A small model that answers yes/no questions on an image's attributes, trained from scratch: encoder depths [2, 2, 2, 2], batches of 256.
Rows from block 2 of the image encoder, named by matrix and row number. Rows with one number belong to one channel. Each number is 500 + 25 x the weight over its row's rms, rounded and kept within 0 to 999. All counts start at 0. Numbers have three digits each. After the name is the row's rms in percent of the matrix's.
# convs0: first 3x3 conv, stride 2 (encoder.blocks.2.convs.0.weight, 112x64x3x3, standardized in use), inputs 20-29, a 3x3 kernel for each
# convs1: second 3x3 conv (encoder.blocks.2.convs.1.weight, 112x112x3x3, standardized in use, transposed), outputs 18-26, a 3x3 kernel for each
convs0.9 111:524491530528472542465478508501548487485489485524501498461530513506476542491500516538503454509535466536502521467516504528544504516467477514483526522500509541485480513450515519510509505504510553517505493492509478464500460460524521497483485510487540491503526486519485490462
convs1.9 088:470519482490508516506491521541502463555511467513470478501531489482493495502471496476445497474482505465487508488510473481511513508478526480522507511487507468479487496483499511496484515486508524464478499479484543532486531469523508482522503502508
convs0.10 100:494501491502528470497563473507523505515466487514491463502483486504463503472501479485479461493501514500508523494486512502483470481502498486508499489534535499485521489476534541504472512484504486505529513513493519532492482496476483469519463495508507469528524481504477521520
convs1.10 095:474497479516527513534479511474490468541469453484468535493492455521485499491498515511506517497522528504536467504523465534490477512490503520493493490506516506494521502509503515513512493500518493507514504536494527527523533474492489467486477521540
convs0.11 100:470497499489537510507520489468524513509520495478448511493457523517540490511568457495505484487515488500524480509475529474505513511537480527478505510471490538525480497525510523504508450555517487532466517480496465492504484453463492502484522535509512507526508525480488519499
convs1.11 102:492479479476517476514515507483503483550495434513488478494472488517556424505528556529489481521505458486480549493483495518474486481477525523517504524506519498515500515508505509464506491506506483513497516492521514446532480541527485502493510474537
convs0.12 103:450488505456498509481539494511539494519498487502516482476474485528496476515484507478456536513485501491515484516482520472515500498513449504546547482562524458498486516505473489500487517511527491487484525486514529526536509495507544485512503477463481530488513513516519506449
convs1.12 100:514509490477477506490481503495549499507452514528459483505513505523522494482507482484509533524472471546482451504519483483568492490523475496482527498522508488493516503500505495530488501499501501498495465510468489541508540493511538485491492488507
convs0.13 097:520476488499479490525503497489529521486479460467493489474487533478499502491449511512530523517530515470496497499511539552478492543448496565538469563502442502502468485461517519486528500535486526536514514516501489508527487500491487520478510473470500510467496511502467491477
convs1.13 107:485505511523493476511471520508490514521549471470516538505490517500512490497502504516530486503469489476490513526499475503450478485475488492516461511515493495511497516522518509479517500511502529525538464452524494518498503479492508520522445542535
convs0.14 109:512540451482477477507506451468468461482537538526479479510477476531524492489495539515474469501543460523494527494495507496492513505527531477522548512516485558488469503467576468493511494490460532504481529503493505499540503521505490486490488514495513513486492543526482478498
convs1.14 095:485537542490502503473478464478511490503496484471476520522469532509489532493475517460529519450506491462531495505502498477517511485506485491519488519516533516487474488503505527489492491526504515527545492486553493583493518501526565503532493498512
convs0.15 099:502474468492510568557487459496498511510551541475495507496482489542537473501492536499502505487488517499493484525493504491512508504510506499540500505534541499469474498501506459483523484508543506504531514511512535491455487455494503508521501509482521510505492487504505509521
convs1.15 106:541463543526488544481511493516490462536483463517492487496517471501493462461481516519521512472499487488497541530496481467510527496500530497529529533527514516511520511484509449484545508503507524484511508533524479443452535511478472491537528508458
convs0.16 113:469444512469538538481527490489448458487527538497461479522523461418515544493497554478533466463542510462495504473482508531509491502507535475499503495523532452527470484484535499510513511510475491505478490540519473515516518468483477523510508511503502502470510504512525494510
convs1.16 093:499494495503494519498496461540550476528450533528507469570524476456507524481494490515512526520512461487490472513471515528520505494497467492524499526526532514492501506499514488489488502485500473525564510494560506502448473547519458490516501497490
convs0.17 096:467510528532542554488474479472436485511497533516535504456493477478523536537538506496485510488520481476473483515477495498538541529546515493496485538563497501477488531532495519510487474471478512475498493501534487497502517496535478475542499480512527488516494489484486524503
convs1.17 103:498510494466480536503520476502500508517480532489482504519512526500501468518519458487519488506515495460431527492499497491499505493507525476481501485489478476462462494489504514518494511494507552423516556492456480450471514543481487477581448469495
convs0.18 091:553527520466322435524574533499527516481477484517549510543591547430432464511472436497498507512524515490478506505488500502513498508528525472470524484492504503523497535523520517501513481452447503458465516554509511514544551494470529466461480501530503487471517488512497524499
convs1.18 113:502535555486520513476488462477476472522534474531503468494504495501506493538482518514525491497490515515526475530469508472485495506495541488492492508508502526475511517499495497450482484457489484496551525462477536466531502478511516470506502495552
convs0.19 093:486485485507469552510490529490512555449476540434467518468515482517514488495498477532491522498490538520525548558498522468488529466473552502545490480486461513468493489489500439479506509462508513465505516515491533522513522554491523563528467515527464492504490522495498491567
convs1.19 098:524507489528516493457503523477508453472501521463512488483504524496502515506514479516505488532491506482509524495470506483512497491505509505511504511492505522484502512501517489510521505470497479504528540481517509500490537492517483539465519550498
convs0.20 105:497492486465510532557458528483545507483514526493488498492476479554567440469520494549526511515476527495513472462490486505539469493529510517533504491493475528453507492498501472470514508530470531513504519490515505503532476520534509507521497501441492519495495490476486486483
convs1.20 091:505481458476521468502540485485510512490498519496562476491550519534471531475482547504504500471478473484448508499476513498454478493513496503491514495516471496525514502493495496500492488484491502482489486494550493489519496517503452583499520496488
convs0.21 096:459522506478494577462465538514528490473512499486516504504516496533522464517557478481476555513480474545501553517498513514521521559473469472508502476507505537486477523471505495467510488505514513516503467520483491505515517533518526528490536491483506486513491469509532478493
convs1.21 104:521500496513503534452440491514543446502450468512532494492523509522488512503502467491476492502499546492525510487535482525490515504457511502503488527475482505505496490483502502495473508496491530471494465517532465528477443542508479484518498522453
convs0.22 098:497465524503458508515460482494513485481495553483485542484498486487532520509487476493503497461477515483489521485547482540574560512528494501504490506489515510496529484503493460470495519476512491490491485475495502494498500491504494508516492531535514482477497489507498477530
convs1.22 098:544512497541504584465515520505532490471480519506527475497489487505522495514518479510496508600510540515493516467524500514512485469486530512503501494520488513508503479494495481490522497496497501516491485515486475556509538486515517547548472522456
convs0.23 084:547519531543591488491550523489498449499464492515503479499521454523499441467496471495482491495452506476489483514513503504483494491490490547521494568492471510450467504521532520524495534517507475488490497505504474486515503509513544488461537473506481494500515503516545533524
convs1.23 113:477459512514533547505475496485528510491506541461501472521497556483519506474549472470459501479500458502588482442529494491505447478518483501507522500473469521452484505515495523502523512522526471474504515478466488502476430500445498500528477533495
convs0.24 111:469558516495555469526447476528517497508482483482515501460493488464519476485489478445534558506498530490501480527477544505533485475503548501493454547502490487521506464539481525513470510534509513526510521498514488533505501480528495520482492508522499488481523520501476487530
convs1.24 091:508535500495515530518498449531546487480471500534502502488537494531480535513503465538450481556511522465496530477457507485531491498506476515496527505510522498496522512505505490503501496500505459470484504471516505470504521454447496510527487523510
convs0.25 099:488494467508497518497471494487503477491496466481550452512508466450522491478530509526490528480524498508491531500508500526512516503434475458473483532532524513476525499547504478513502484511434479495475495524508523488489489463489546509461487453534498505470522495494507521489
convs1.25 098:498514511489533514478477476477495481537505488493473562505513439492503532460452542471519473501523507526506540537528504515541457452532478492482483461478513490492513507518500498481507506486511500554548506516537519512478535486430561484500493538489
convs0.26 111:546506439495496482475496543504511528466501497523509528464474502507542503502514473539506506509508519490494496497452518489505497494511505472527528521494511528485461524507478495530486485499501498483508506495496543504508486523504513488530467500507482518497533505473480490527
convs1.26 096:494516463493486505511509478479529475504502454492487470498501511488501518501511528489505476463436510487525554511511493480563526484514484485507512482519500507516521513508522511499495501488484531454493458561488518475525528526552498512494540502476
convs0.27 091:508460497517491472515522521504495478448497492484498529517480472443520463489484475518516562495498557473495508514495500516491450478508496505479493515519521493502520507509514519514495527476512462515506489516511467529496461486508514493469461488481492495462538531513474512513
convs1.27 095:517524517503516523532482497544479471501517480520472490519464469526525480486470524517481517492492473479530518504506472469497510472512487493496482486525491520523483492514491521491499503512494463480458509464563510520513528524461521499542530509520
convs0.28 117:511511501548455494501523491536468501469516487535524477524511492474497539518500475485548524474459518507515510466509494545493569493473534481508502507495476503478514511490526527493529504505474544471520513495490502519507481500528512552470500467522478514497549507479497476517
convs1.28 087:495495460509503487521477508472512534458499496479523496485519576486513504513493495491462470531570495478546478504504467534511510516479500520524521504532520489525484485523480489479482491502494511472496526448484531545439480577502498525487486466513
convs0.29 099:519454535514499512536495470526505499479495505494466469497525510451530490470484496493513486506516504489501487482504465501531501513500527507515484499530554450463492474517530471489528441447493514532518486455481521501540543510448543533485464535494493483488526492518541492490
convs1.29 094:525502535521515519487496506509501513474504482472505492535526481482508483549514491500511473528546454551503534516476495491481471495530508483508493508492501517505515525517491502499514510512524480510491534524494463471505498501479516498512447523466
convs0.30 096:516475521511456469458556485498484497536489527509534491452535532496392588561524441515496517503492490474486512498506501490496512491510504529477498534521456473516531514509479513497487503495510492515493492511491511495490491509476500483519509496504496476493501512462500524517
convs1.30 110:509552497493512517503484441472484521550466484499494503518507470495527511506540528497512506460528439499501531493507466531491482491483512505517516520516484520514493482466503467448494504489510521476468471495492503496517526539501461554493474476519
convs0.31 100:486475465501469521514542491445528500488471522554473537493493505478541526467526534507516490477537518471524501501503520444453513478481506537477522465436480521473517482531496485462514506488552447519482517496487538509523523549499510524541490470471471477497513516512461520536
convs1.31 100:523475498513506518520517484513570486508559498450539469538497501499494496533482504508504527518486490510522470497498526491476502498481502509502492499539504468500488489502515509525482490501498505492537511478464490501506433509453541515506525528508
convs0.32 112:486448560448496457516516477529512515482470485505520509514579553488463435525491444498517530476486496523466505502479462506500497513529512507461439515518477499537529521498537498483549512523497517496479534466519491471496501532471488525467496498484476514547455493476500531528
convs1.32 089:459478495494530509478455472472496507452471564499522507442463540516479523524483502485499501514554484512497488497524482495542505500487533494505507488480489533501502507496511498468504494492504543475487527472584486485483519515505536486471491494477
convs0.33 098:497474506464470491494519510515483477499490495470523500468503523490511500534520464497511470529495509519520471521441493462469511488513497492497497518512527478543496496502490502512518474464509496519537507485512502493494473508488520534552532514525455499516477524512483503495
convs1.33 097:480521533518513523532486478498520507472492466516475537492486478512505531485507528527467534493468498514516478527521514468522483512502488519487502511529504511518503501509489510506488520520524462506492516506502534521500470522504501505465470544498
convs0.34 102:480505543495514488494504479489496523505503545503488502508487469503505512496552508539463499540493529486522491523489457476503543494521558465499476464515489469482506505525517499538517456494496501478481488485478497504466475494467501480506528497540504509509505497487473505489
convs1.34 093:521501458493511535514489505521478472497455559477477510456484475526460513457525469454485518518477504517454532494475515503511506510519513499529524490487512480481505503517517495521488488511480439473500501547582463507499493477523516524485547482480
convs0.35 102:530495534513509493511526498480476497516508515524481469494484453529467497533492549485506511529505518511496460487501518500494431509482498484503472527486440522508503519503516551519476505540538478496506490522520473495556523502484465476490540487461536508520482485505477501532
convs1.35 097:492496513490494500520500473500561468541528439482495484498459458531510533507521463500504512524489475494479503543514467536477463484514473494524495486489486502491488516509500526504507500502506518527515541492533475490423524508460472480489479528510
convs0.36 082:478470495453442506510477470515525482518515553508521531505459518484512577520490533460489506488490534488522530491450537467499517479469498473460466419467551492480506492499519465444530467464507541504482519493517507526474490478509511506519501497502512484513508514510501487488
convs1.36 111:504496476520570581509492509513545528505483548514490500510489501485518497501506474505555504556558524504524538491492509493515496521497472504522495467477494506477496485490511491532539495506520487496514504498460502522487518507488488532538497462518
convs0.37 088:500493616465434451466520487512508507462497509510524510560538536490480549470456416521496476529496493489505503512477491529521507523535468474502514497496505523511531492487497500516514466481504499513482477515506526521520533523494465505483465484510477480512488499526513508497
convs1.37 094:500455495456528514475528491488441521475471465511551497500488499523494480544469530474495491442516510502482516505521538501480489515507514489518508503487520482491482510493491457487489492500499483519525471504555578459541537526471513483486512476485
convs0.38 103:460500495528485503506466506530498496474490476484487466490485497525496460474551475552492500494546483461515511544474533472498519547548520485528523518480517509493525546475503517443517498501542489482529460527515498512506504476485543489519491491517498497476510495512561471503
convs1.38 087:461501494496483525480496492478511518517475521470474498516565492482521467459502518490495512511540474513514543476542484528493501512467529501519494486455462481485508501522514514503498504503503529504476514518520452501486497561562429419570485462570
convs0.39 124:503474513436478517523501518489446501498553524496518486455547513525514466529523491503491494539497484490471507505511514569452468481520512506526536507474480475533465500540484514499521502491518483510553482508471476501486524493490509483514474494507538515504486547482526486493
convs1.39 085:515490502528484500463488470521507510498459512492451491486550525483511496516484515513516523491524478479511497497517497492505492497478504517502492495533507489513484514516505512496520477495485474527470486501478527468453519513526547470529452489485
convs0.40 090:494503501498457484446514459503497522523520467504488508504538551480485521499533486497500498501551521483521495495502480437482490503536489442494483502493523484489510473434459510550493525523526507494530469506519448508503508522550478478531552499486490458480501479522528544521
convs1.40 094:454530513512476494532496510452517456529454470509513506523473510502532527485524495485506475515484494450506501507474500480511505527522472461474502497473489477499489521478495521506517520528498459514500483531503509500475536491486472529519452490475
convs0.41 115:480470491489493494490521516529524494507550495497486521524523477495539562502533506493508528493508521488494474469508495505485492484489530479520494473483481513463506430495472462505513557516515543492498462450524460528503489528520474536492514497484489485529539517454490448550
convs1.41 089:482466519535474475498506477494519464471481506471562506507513469488541543489497516474511442426536495457505472509519479469495533500469525489524522481496512476504487489480483510537505493514497520461463489514524486471515437512502519479525498460573
convs0.42 090:543480413505371493457520562529485491501513525524521536494517388478472452472466545498516521513499502492503492493485506471498497511493487516462492442479482486525557503490537497515514468484533499512510468475474507535476523503464502496484505488518516486494492514516478487507
convs1.42 112:513503495514531535512475500443480481505503537528517530537514499490514448494501522484527497496509477562516506513497477463486494523497496512501521510511540539496506508508500477468524501501508489468481492471498505522504473482554464474487499521482
convs0.43 121:499474526486529440495490487514479468495504464521469536472471537492514519443540502485568466537528482478512502543504478493501481458486528494470510529486476486527500513489491495515521494485513471513516481510530484498552489485519530485500492451549505463563487512502528468487
convs1.43 093:487479490480515523473491519525508491501533533456529514508489438526564479473522530483545488467533510512496499505507468495467502499461508481459467525530503523490515520513512486522515499493503539473527493435482476482468496538495511507519473413460
convs0.44 105:447506490498496506488548454474490515495485487490479495491534526533516554499430516495513496524505491501511533535475486493519519429520497472483513481525443490517502498513513519472507466493502504508498495517523514518496465482486464487512507499540532504514504526495493495505
convs1.44 094:492483556507486487541493478505478501510544487526496501508455535534509502524518472494523513518504473510488507499500499485478463518484516499492475497527516506508502476517506506500489499518482472513494538516467527490554432435523516540548488433508
convs0.45 087:532470466523454489504505474521530517541500459490505459476522520502487488499492494458509545490492553533489493511515512491512491489524502512480458527524480509535475507459486518512474497513465518519490492516481518511485488505474522494465516493484509508531477512494479479474
convs1.45 103:487500509480456478490480513512480507512526542513485474497498518494479480475496494478536484516486485540526480481466499498494524487514492502516500474483524497517525481513485493494519494501494468520574527506502489497477492431511529456499433546462
convs0.46 094:506540503514509495486474518521528542496529479488497467520477451484549503505522554521507481475495539459502482478461474474493475528526511521507517486491500498493515488489485510503490500505538528499597464520501480508492469481487478516474516484529481517509504492477506506533
convs1.46 107:511517493476509484491460458589486463557519525519509499484507501503510470486520451541564472486533534460501437510530489498508521485502499500515508513514502488503503503499504488480484517484511519486505517483541484490488554512479486510505503468520
convs0.47 100:485514529482485543513406515482471535496527511478501485560480469562507469477538475509504482505485511538511508477497477473505524446494514465466525459545507512525493528484485487504470481501534537505497478478521510478517466514530540511490547482487511519474502540514474480514
convs1.47 106:499517485503503517496479484531475482472458543509488485472478564526530507500533503509488524458517548455518484480551492468565512490527485495546502505512491484495499508490506493508495500508514487509458521573476493504510462520487469500526546468509
convs0.48 100:533503496515515505511518452490461529478475560503536505481506519525458481470502446477516506492484531493509546482485518481509496478518499536498449568523473501482509512482480523521504543521514489517461521512491527549489481544492448451485497514508462523533470498494515483517
convs1.48 098:492491550465492499469524505470531452462454493531530483497468473525459500516566552488522462489528496528545473515529512487521520490480493495506507521503512496507487504497474507498506511513493494491483444502477464499550505436470514496513513539464
convs0.49 092:541486488515486504503498469508483490523478508506479460459542531468521515485501536464493560502533506527496471486508500501514498508522537533496489441522474472490494465519502502507493495495489504465528499492480489511524469538526483506528460473511537506487498466471504497506
convs1.49 106:497485493523489500531537550505499461502517476533437460526532555487488525502539495505509525446489484512468444501479485499497488524499479493497511508496523497491507511512498513480505525522523519526505516461477494518478488511522454558546459503527
convs0.50 103:550531517488502487509506444505520497454500525474518498499466466490504464503505473546471483519476499510473519535476493513520495532510486482491532492505483524530528528494487568516540486486502532524472512465529492474523490456494484478473543477523507507512481488516481549477
convs1.50 096:509537510475514513510488464515529485518527516496503533484518490513513480501492489498520504515481527450468500510439504467533497487500502508494492493495509512525500493491518517491502513511525496486534487528500486525405529568512510497469529504429
convs0.51 109:533490501501450433568549537502483475505509504523510520505480563500430444498530500487473520432531455495493545499487511488507489495504482469499481516498526535442462506505520441515511479487505514528504516512470529479503471515504498471465477521524538481523493511542545489471
convs1.51 090:503535510514505505473493470479542513499529519491508561504532462519483470456501520474514454546549484518532442509478496471524489473500517481488506515498504527481493502499490494487521483500496524490490519493478473527509489548479515483515498500475
convs0.52 087:518534436530472441535396495511533527512510524493507496510530443517506476541488468482511527486518534492511473492513509505488485480459511518510478535491491481450503508476499501480529521496520521493516518501511527527490492497474491518482521504473533467512495480517471500514
convs1.52 107:472507497456493496521453473510479487530438500520510548530528480501477458522478517479458508479487427537534483482510486504504502497487502475520518457489457484452476517529499495497518518513509515511528462484478491526468461512486509453451512536501
convs0.53 092:518528540454535507480498476489529483509519493526527513504473487509474440524538489515473486522531467546509486482455474470467513517493530489469454516487504510499551562526514509522549490547519518509525480492509467476494483467488493497535522537476514521519502514469482494508
convs1.53 099:489522514500528524504531490483505533509533484503474503468469510508512477494479506464479484476554455518486460488490501477509492476504502505509521526509520482485514488487501513502509512527499482499527517486452489501474452550453520499547530495476
convs0.54 100:410566526490501498553455512500505479493502516495479511511539466448577467518455538506505485496461513495512476517528476516495477511498481471524489486489527533459466502502512464506492489485522516487518513499492503505502514480469487505498478514533485510498501464514527514504
convs1.54 109:502480463501524515517494494462454473568470471525466503502523478515529472535542505498506474483498479484517516535449473496525502467475514522512516517506471518483469522487498492444505496490491485507482509488516486518554522508499535524512479481553
convs0.55 091:496497501496497558467551501507524474497501505515495472479465482523522475523508448511476523527498494503493506485492503477504513454529521457490528450509547481488523532496488506488495479513487497508491511502478502505489474513500480499494488477529476519515484503492490539500
convs1.55 113:522506481478538528505521516501488489478506531460519542495481490516532478513473496506500496554541464501489480492500535491538502488521492488501510450471503466472469512512509494500499497507514489528534472530477531528530489474509525472479533474496
convs0.56 120:485492516507479478487532500476478525515526450483501522527478490504472424505470497539453520479499507551452471534511537504494453467492536503503502481499505528484509531472486474535492488508496521532508486503574491473520481467501480500521483495534509509476501507523540453509
convs1.56 088:497494482519496456481493497515529484530498492471481514520465537499507504510496467509528508498502485515450511496481488426515530484484508493485514519498474487516536510494510502508499503504512514569535491496521496544468469545464549503533477445476
convs0.57 088:538555562505481486498485529480521489498527493515527458527544545499528472464497451510469491477468527497492540472467524531480506486511493540467463499499508486501510559497477542484449528502495449500567495500534469519522517482499498487461475459502511490507507485512505500503
convs1.57 109:496504516502479512515484491491435511521524522499522500532479527457565517474479503510509518496486511501487429496502506493506486491505464518509478495518494494490505496501508516510479527516498491512498515475519512502483499547516500470492499482483
convs0.58 090:480512547445503542461415555502527472526471505507539537542501458488489499492548481518491550488486496505467498513480545544462499493498451487497547543550515535506502534516485523509491515520484481501511485488515458488523511485503523514473493498486509503507507490472522490518
convs1.58 098:497514502529540536498503486465495470534517484461492508494498483486496523521531501476465444489526495506545531496491496495505520466526503498492489498459458491519494487512513525493483522524510500485475468462503478505509528490519507510547530472536
convs0.59 088:511512467527463482524487455518493455509534523484477532468483546489520534518524489471519505502495492498506481502511545470443537492460481485515506480495531471460499526521477501536520502510510509498500532485530530501510498485541492487506498499526501475516502508516498511524
convs1.59 114:479478487501487480514488491478501469526513464478471487489550522521520468514461548515485493513519502531505481496496486511486510500504472501497492499497462517487484511513498507485500528488506490532482452471525478543517469538490502480531486502492
convs0.60 115:490498538498455514472488475527485472506507495490495517522482499475448466506510473479494448519476477502423489547507498490479496506506489494470505528523492509510561501486484506454536507480522522461500512492523515513517493558493516458551478479444486496504475548514458520484
convs1.60 091:501489495504491468506476452492474524509475551481511527470504501492494516480493486455496532470507492500526454488548516489486514458487511520505517497483453496499483511500486505510500500505501509479526511496465488575518516519455499525558521437506
convs0.61 088:535494540508525481516503461520519497495461493490484508497484467499463450455520498501511498499485517490446505505510476504472453511537481492512485518498420536507481514497530505473470545477494509510536516524507491493527465509447463514485506506492516519524506463519494489530
convs1.61 115:480487530532536489496492518488501460558544502483487530512506500508469482475507488453490459511560461558583486522533467571495489526462498488485517467487456488475490515488513517495506502523504474490492514503493467539508461492504502500497481514501
convs0.62 098:559542436486435523478537551515494449480519517500537484488531489512440476469512503520493472511516515499501465495536548508460496528495507531483497446490506475490504494488496448489535499496501488481497511495497521551501522542503524454437464477517488451498505489512508526504
convs1.62 099:479517502492538516497501513473473565502505520532514476489510503542464478536456501530498486464507506516523464490468520515512516502499533504522514533530534528509518520507496493499504485492485521508460525513504493433486505489514475496498451552493
convs0.63 099:476564567531606380505382533508520478522480494476484514447529558504517460532489469501484508509481535526501496492510523507498482492500490485495510540520498496485490511475487507507529500487473507489506499487492500504500446487548503519498515497483524472489537476500493507509
convs1.63 118:509507497487501507468465521508443509511465483523485482512498445535555474534513490484477491520513471528491462473491502461503496498477491521543531492518528537527491510496515485431478494478520460475537514518510502502546548517496515501507506503507
convs0.64 094:554588396555449465438514526510504485502512518487505499484520472584488422472462581500514518479505482501471507512511514512479491469473512502502536531481489468493486492505534498510496462476478499481511494502526503504488484519493530499487502484526518500480493505531503498499
convs1.64 114:508492466468501496468496508481478477519520478508512499503517460541489520538527459488518523494505498482527466507461499488502480487488489493520536523544533497506497498504502484438501481465516470479517521565557491538520549493454499485486492502517
convs0.65 103:511510444466520488498511525507512492517481488504487514523509438504483488482487484537503505449485503502476532495524491472539471525462487482515590553520525490566463504516443513546484518541550484518549525504523485522518518469527525476496492496440538470502500520488519479488
convs1.65 091:468488494501502522458470479493500521489462494501504524484482520492487511517485499453489537519478474467555483491532457485534478519501524521522500516530480496512480518513509534528497486501485475514484468535528479458518500446543497525468509475517
convs0.66 104:509505464504519539511471506553483473488481470470515495493492500527511495502519555536503487508505492513511477479490494552500482518499495500491479503546504478531497537438475486505504489528512471517509505529498471481563524520492519504505543504468506492486487509530448507508
convs1.66 092:514515517503500537490481503521498475511455499501484491491526490527512484533465505487487458540516518476496504495515467521537447504491481502501501519509465494498488498510510495513497504498483506509474484492489531480469502511502540471484426512478
convs0.67 111:473523507514491518468484512498464486473470512531512463507511486467519532502509494490504516488504486539450486529485469425492498529465480485464494492500511461504473524487480479488504489495497473520541509514540537495518461507552519467499507499484516534456537480531508523529
convs1.67 092:490498521486492477523502514496538514473486518513483556482521504489467520466536533553490527460468490502498483491504488507493490492484516488501478506535497489507462494513503507532508482509490561502501511495478488495498505523585486447518485467478
convs0.68 094:423524535518609516561470465525538515514475537498501484481494499549534478519516497487484543463498522470532528481512507506496495502492521510503510516490464518500491474493489503462470484511535485554527480509498477491499488486502468513514514508516513505500511493513539510503
convs1.68 097:489519522509527520475508484495510491484470499429475524500463515503479482499528540469512544495551468475500433510512498522464517503473491505508500482474494503491498553519503498501490477468492528457488511513452535521480526495465468436467470532522
convs0.69 087:523503516514552561511470448511526530469529512488519499539527553535537522494529543512525476511526511470523517538523523540511514506503478499529495505499516431470480527480505518474479497486504508523506504512495529508498544530532506531519486499456514489499500511506514558555
convs1.69 099:472527517510508515491520557474467551530507511500535486485490508499453505468490496509530493458515456487491503517506494490490522485531493487479493477487504478474485492492506486501482516509524475455510515446479483478456516511482496494511520530474
convs0.70 112:502499529509484509502462510484471515504522476485467548460512515486492488468496471500473474476469525497529483480500533478491478474461520509530510504496472464509494500523493551462492558565506453518561538502533468494489503510478475499489500499501463481510521479463536517526
convs1.70 088:506488477529508514505498510533502495557497468490515482528484494463486556497520473522480531463494522494497459525533474475493499522499479478497504506506511503525502502497512506501509509515500552497491502468551464464504463444449475523556505520473
convs0.71 098:485468486449490505480484495546511488463475452493477494478473456450545543455475452515511494493481519468513482492511519484493516490499443475499504534487469510471517472473532494457488499479468508483496526494519505529522513543498482507475457445489473533495487501500515526517
convs1.71 100:480512476485504456474470474481525525527549523501512476559506511494510463471501462500499451514457507521502489494486501501465495498470495520501524545514497471507506490544528524529520493485525464499481510522481517517473544504457499468467502480503
convs0.72 099:489474459505506511460510531541475481543480436516531497482516487458501485481512449501490511506518530509507500507549524502502495540511474473534532504490550510486477523527494485512513471482506463494511501470545538498503519496504492487502555502498512486505497483515510508515
convs1.72 096:468518521517536534496491472522538482529515511520468548496463481509455475483472481429487485524563512512526497535479497508457534499481538508506511493483499496469484499508508490479498515500502505472498509511466489485479516468456530516517462470554
convs0.73 083:516495472470521507503482495527522499525509441485528455488485476510512491485513474513495496528524493483492524469530538467466496490476504486493478505509506481521500486478507498513545512462508482500493486469482493464504505498529508510543469492535471490515503522546478509525
convs1.73 107:473513505470495509483467500468542533521457492503531528526494546515502490478486467490508468465463532501493499503467531520503495525484495495486473496503490478488520514500492485507510503495514436466547476491466540498525497530505543475479545534477
convs0.74 095:502500504486533466494528491472536537523480508504481528511450530444502561488490523502504490507514507491481488441514517471500505517522496491528478516515471482501506487472513480476493530473503485501497524491462519491519510504469480521495479492484519520457471518497514491510
convs1.74 116:477481513499495485516501513465493482483496523488450489543525476505482477482477470502483493559509479534509472520489503531505516475492463496487511483448483469488458495509503504488499504538511499506536482494491496563476495465523541492511518487509
convs0.75 129:502511474526443532500507505437512527545513481519506499467498510495492493518480491491524451468509490497477513472518489473478501509514504478497438496461519524485475485558479461481520515486536537503468496488535497528527505476509477520488469517541485468531503501489490516526
convs1.75 082:526499497472498515478495524482470510534496497525526541532492487479457475493521494547466489497518541480553484479491541491520553508490516495505498483488485496498511473509491488503513503507500455512519541540552513482461508489460509471550562543461
convs0.76 088:482521523515543495494482500534481452551476462534514488528464468557460490517475482516504498483514507505491510514494503526486451505522513527541491521510458481535519522428476507493504534517524545486513483483504505517520546481478531485499490502477498516482520482506499453470
convs1.76 106:507503520472514529501460506519494519493484464498511483466488454511497476526466460497482491493524505499499512574538470533564491525507458508489496489471465503496487478505494516505512521512501490506500534511495466492447499464556451518486490531529
convs0.77 094:513485524549493499509529471524515527504500482496477544492485497494519439502539559511508459521508515512543515541508499488501527472508517530552523490436560482431489488507523481499524497513510498497494489479516488542528523493490465534504497480488511481495531471473564503499
convs1.77 107:504495487491524491458501486453514545505489536493511517523476508473500514482487501510502513527541478446501497475457514455416533485477520506509496492489493510504500505507494480539531492506499509519485524473526538476531541454521493455456529492520
convs0.78 088:518514494521522526486482535509503532470481480497516491464502516505482522474468486529532501519511484510494485530502464524517479479492502515556544497514518511465490449496464527490518500472468500499481463501478473484479538491504481494529531482511501558533483516513477467494
convs1.78 107:528499506506525496480520553500498454498488493504472481476477522494523538472497497514500502474482490497524541534493517487503539497500505499502486481513492485480484512518505509517499491512493485462456510484480483463495523481538484479499507501503
convs0.79 089:496555467458517492504499499472498475518490514509491515469523493481526484506511484534519452495514480491486536489503479521500487529492511534438551511457552504510510502495493498460533502477519516548454530491470494531482516489531502489473483511463511488490490519494499492507
convs1.79 111:503531504517521532494504506512488497513477465484528521433483506517513477465482487480504481494530468507558493484502530501507528479503524509514522466489500475452466479489494489480508496530521469491477485500514516534531499456483492492522489517560
convs0.80 115:486532505435495480527467498472494558488519520506526458481520528530537471490504520522517504478495474495528510519480465498515505510492470519493484501485480529533518462450482525513518514524554484528489510508488513521523459490489497461478493513512551505507519470493470485519
convs1.80 093:498510513493483484529478474500531537477515477503469546476547522537518481544523532553516454464461562545459465475506529524521516535513518483511503509488496489477475521503513500490495519485502482500523498457571459513515500485525476528438505547523
convs0.81 128:507546476479494516498509465497489538476511527459529527491488530506515463491514481482495507505529478500469506493519483478485498536493500555458433515545512483496498493499500491493479520504492516491493520503505493508546505509497532488483501478495506422537561483510508495468
convs1.81 093:472461483485480494490450470506528533451531543484504514489542521495522510479491521532464497518496513508503490500524507513530477476480522486494484515521483519499522488500501530512509497516505515481500408490528487521503460518540460494502499519517
convs0.82 097:514484492476459507481524509508532494509517510491487494505435490516451539509464511472505516470544489448505496507529467532536525532467524516448487529503537496498483460466538525491549527473498512514475498509476511512432504492456498493507502506504511508489527504498493460466
convs1.82 096:506513477538514502482490518547511542495492527496504543503458487536495451468433490463489476531480511520506520517527524490507535524498520511503494474491495495478470517517514507489489525511487490497470548484495521509524525477509470486443524488543
convs0.83 113:506497466506483468507541492491535521495517499506477517477488483526498526541522461526525497523470471497526533460475503484523513518495528495496495461481506529486512490478524501457495474516478504524482489522529492545520509498482469481519525446501515533531487477509521509502
convs1.83 091:491493491511486456494489508511568496493518516474469526447511502450542499564510508518481498482501494526489483517516491471489513496482497486507482504533519490487497499506477505528501484507491506518480514512510505492542444488498563503474500526509
convs0.84 103:537420478503539484504502529485475465518530493522511498515425550489447542459552456523501480500499476503496517485467537471440531498486478503510477507524527510492528481516494514483506494512504552511472481521493468502510490525519497459511505509485500512513510502496482509482
convs1.84 115:505553513515525488494492470482504469528495444531452469492483456537521479517493504507490520494526535494532469488496484488505499469519520503529507537527514538490499528509516501480522479495522472499511506510533462533468520517467474518485488457468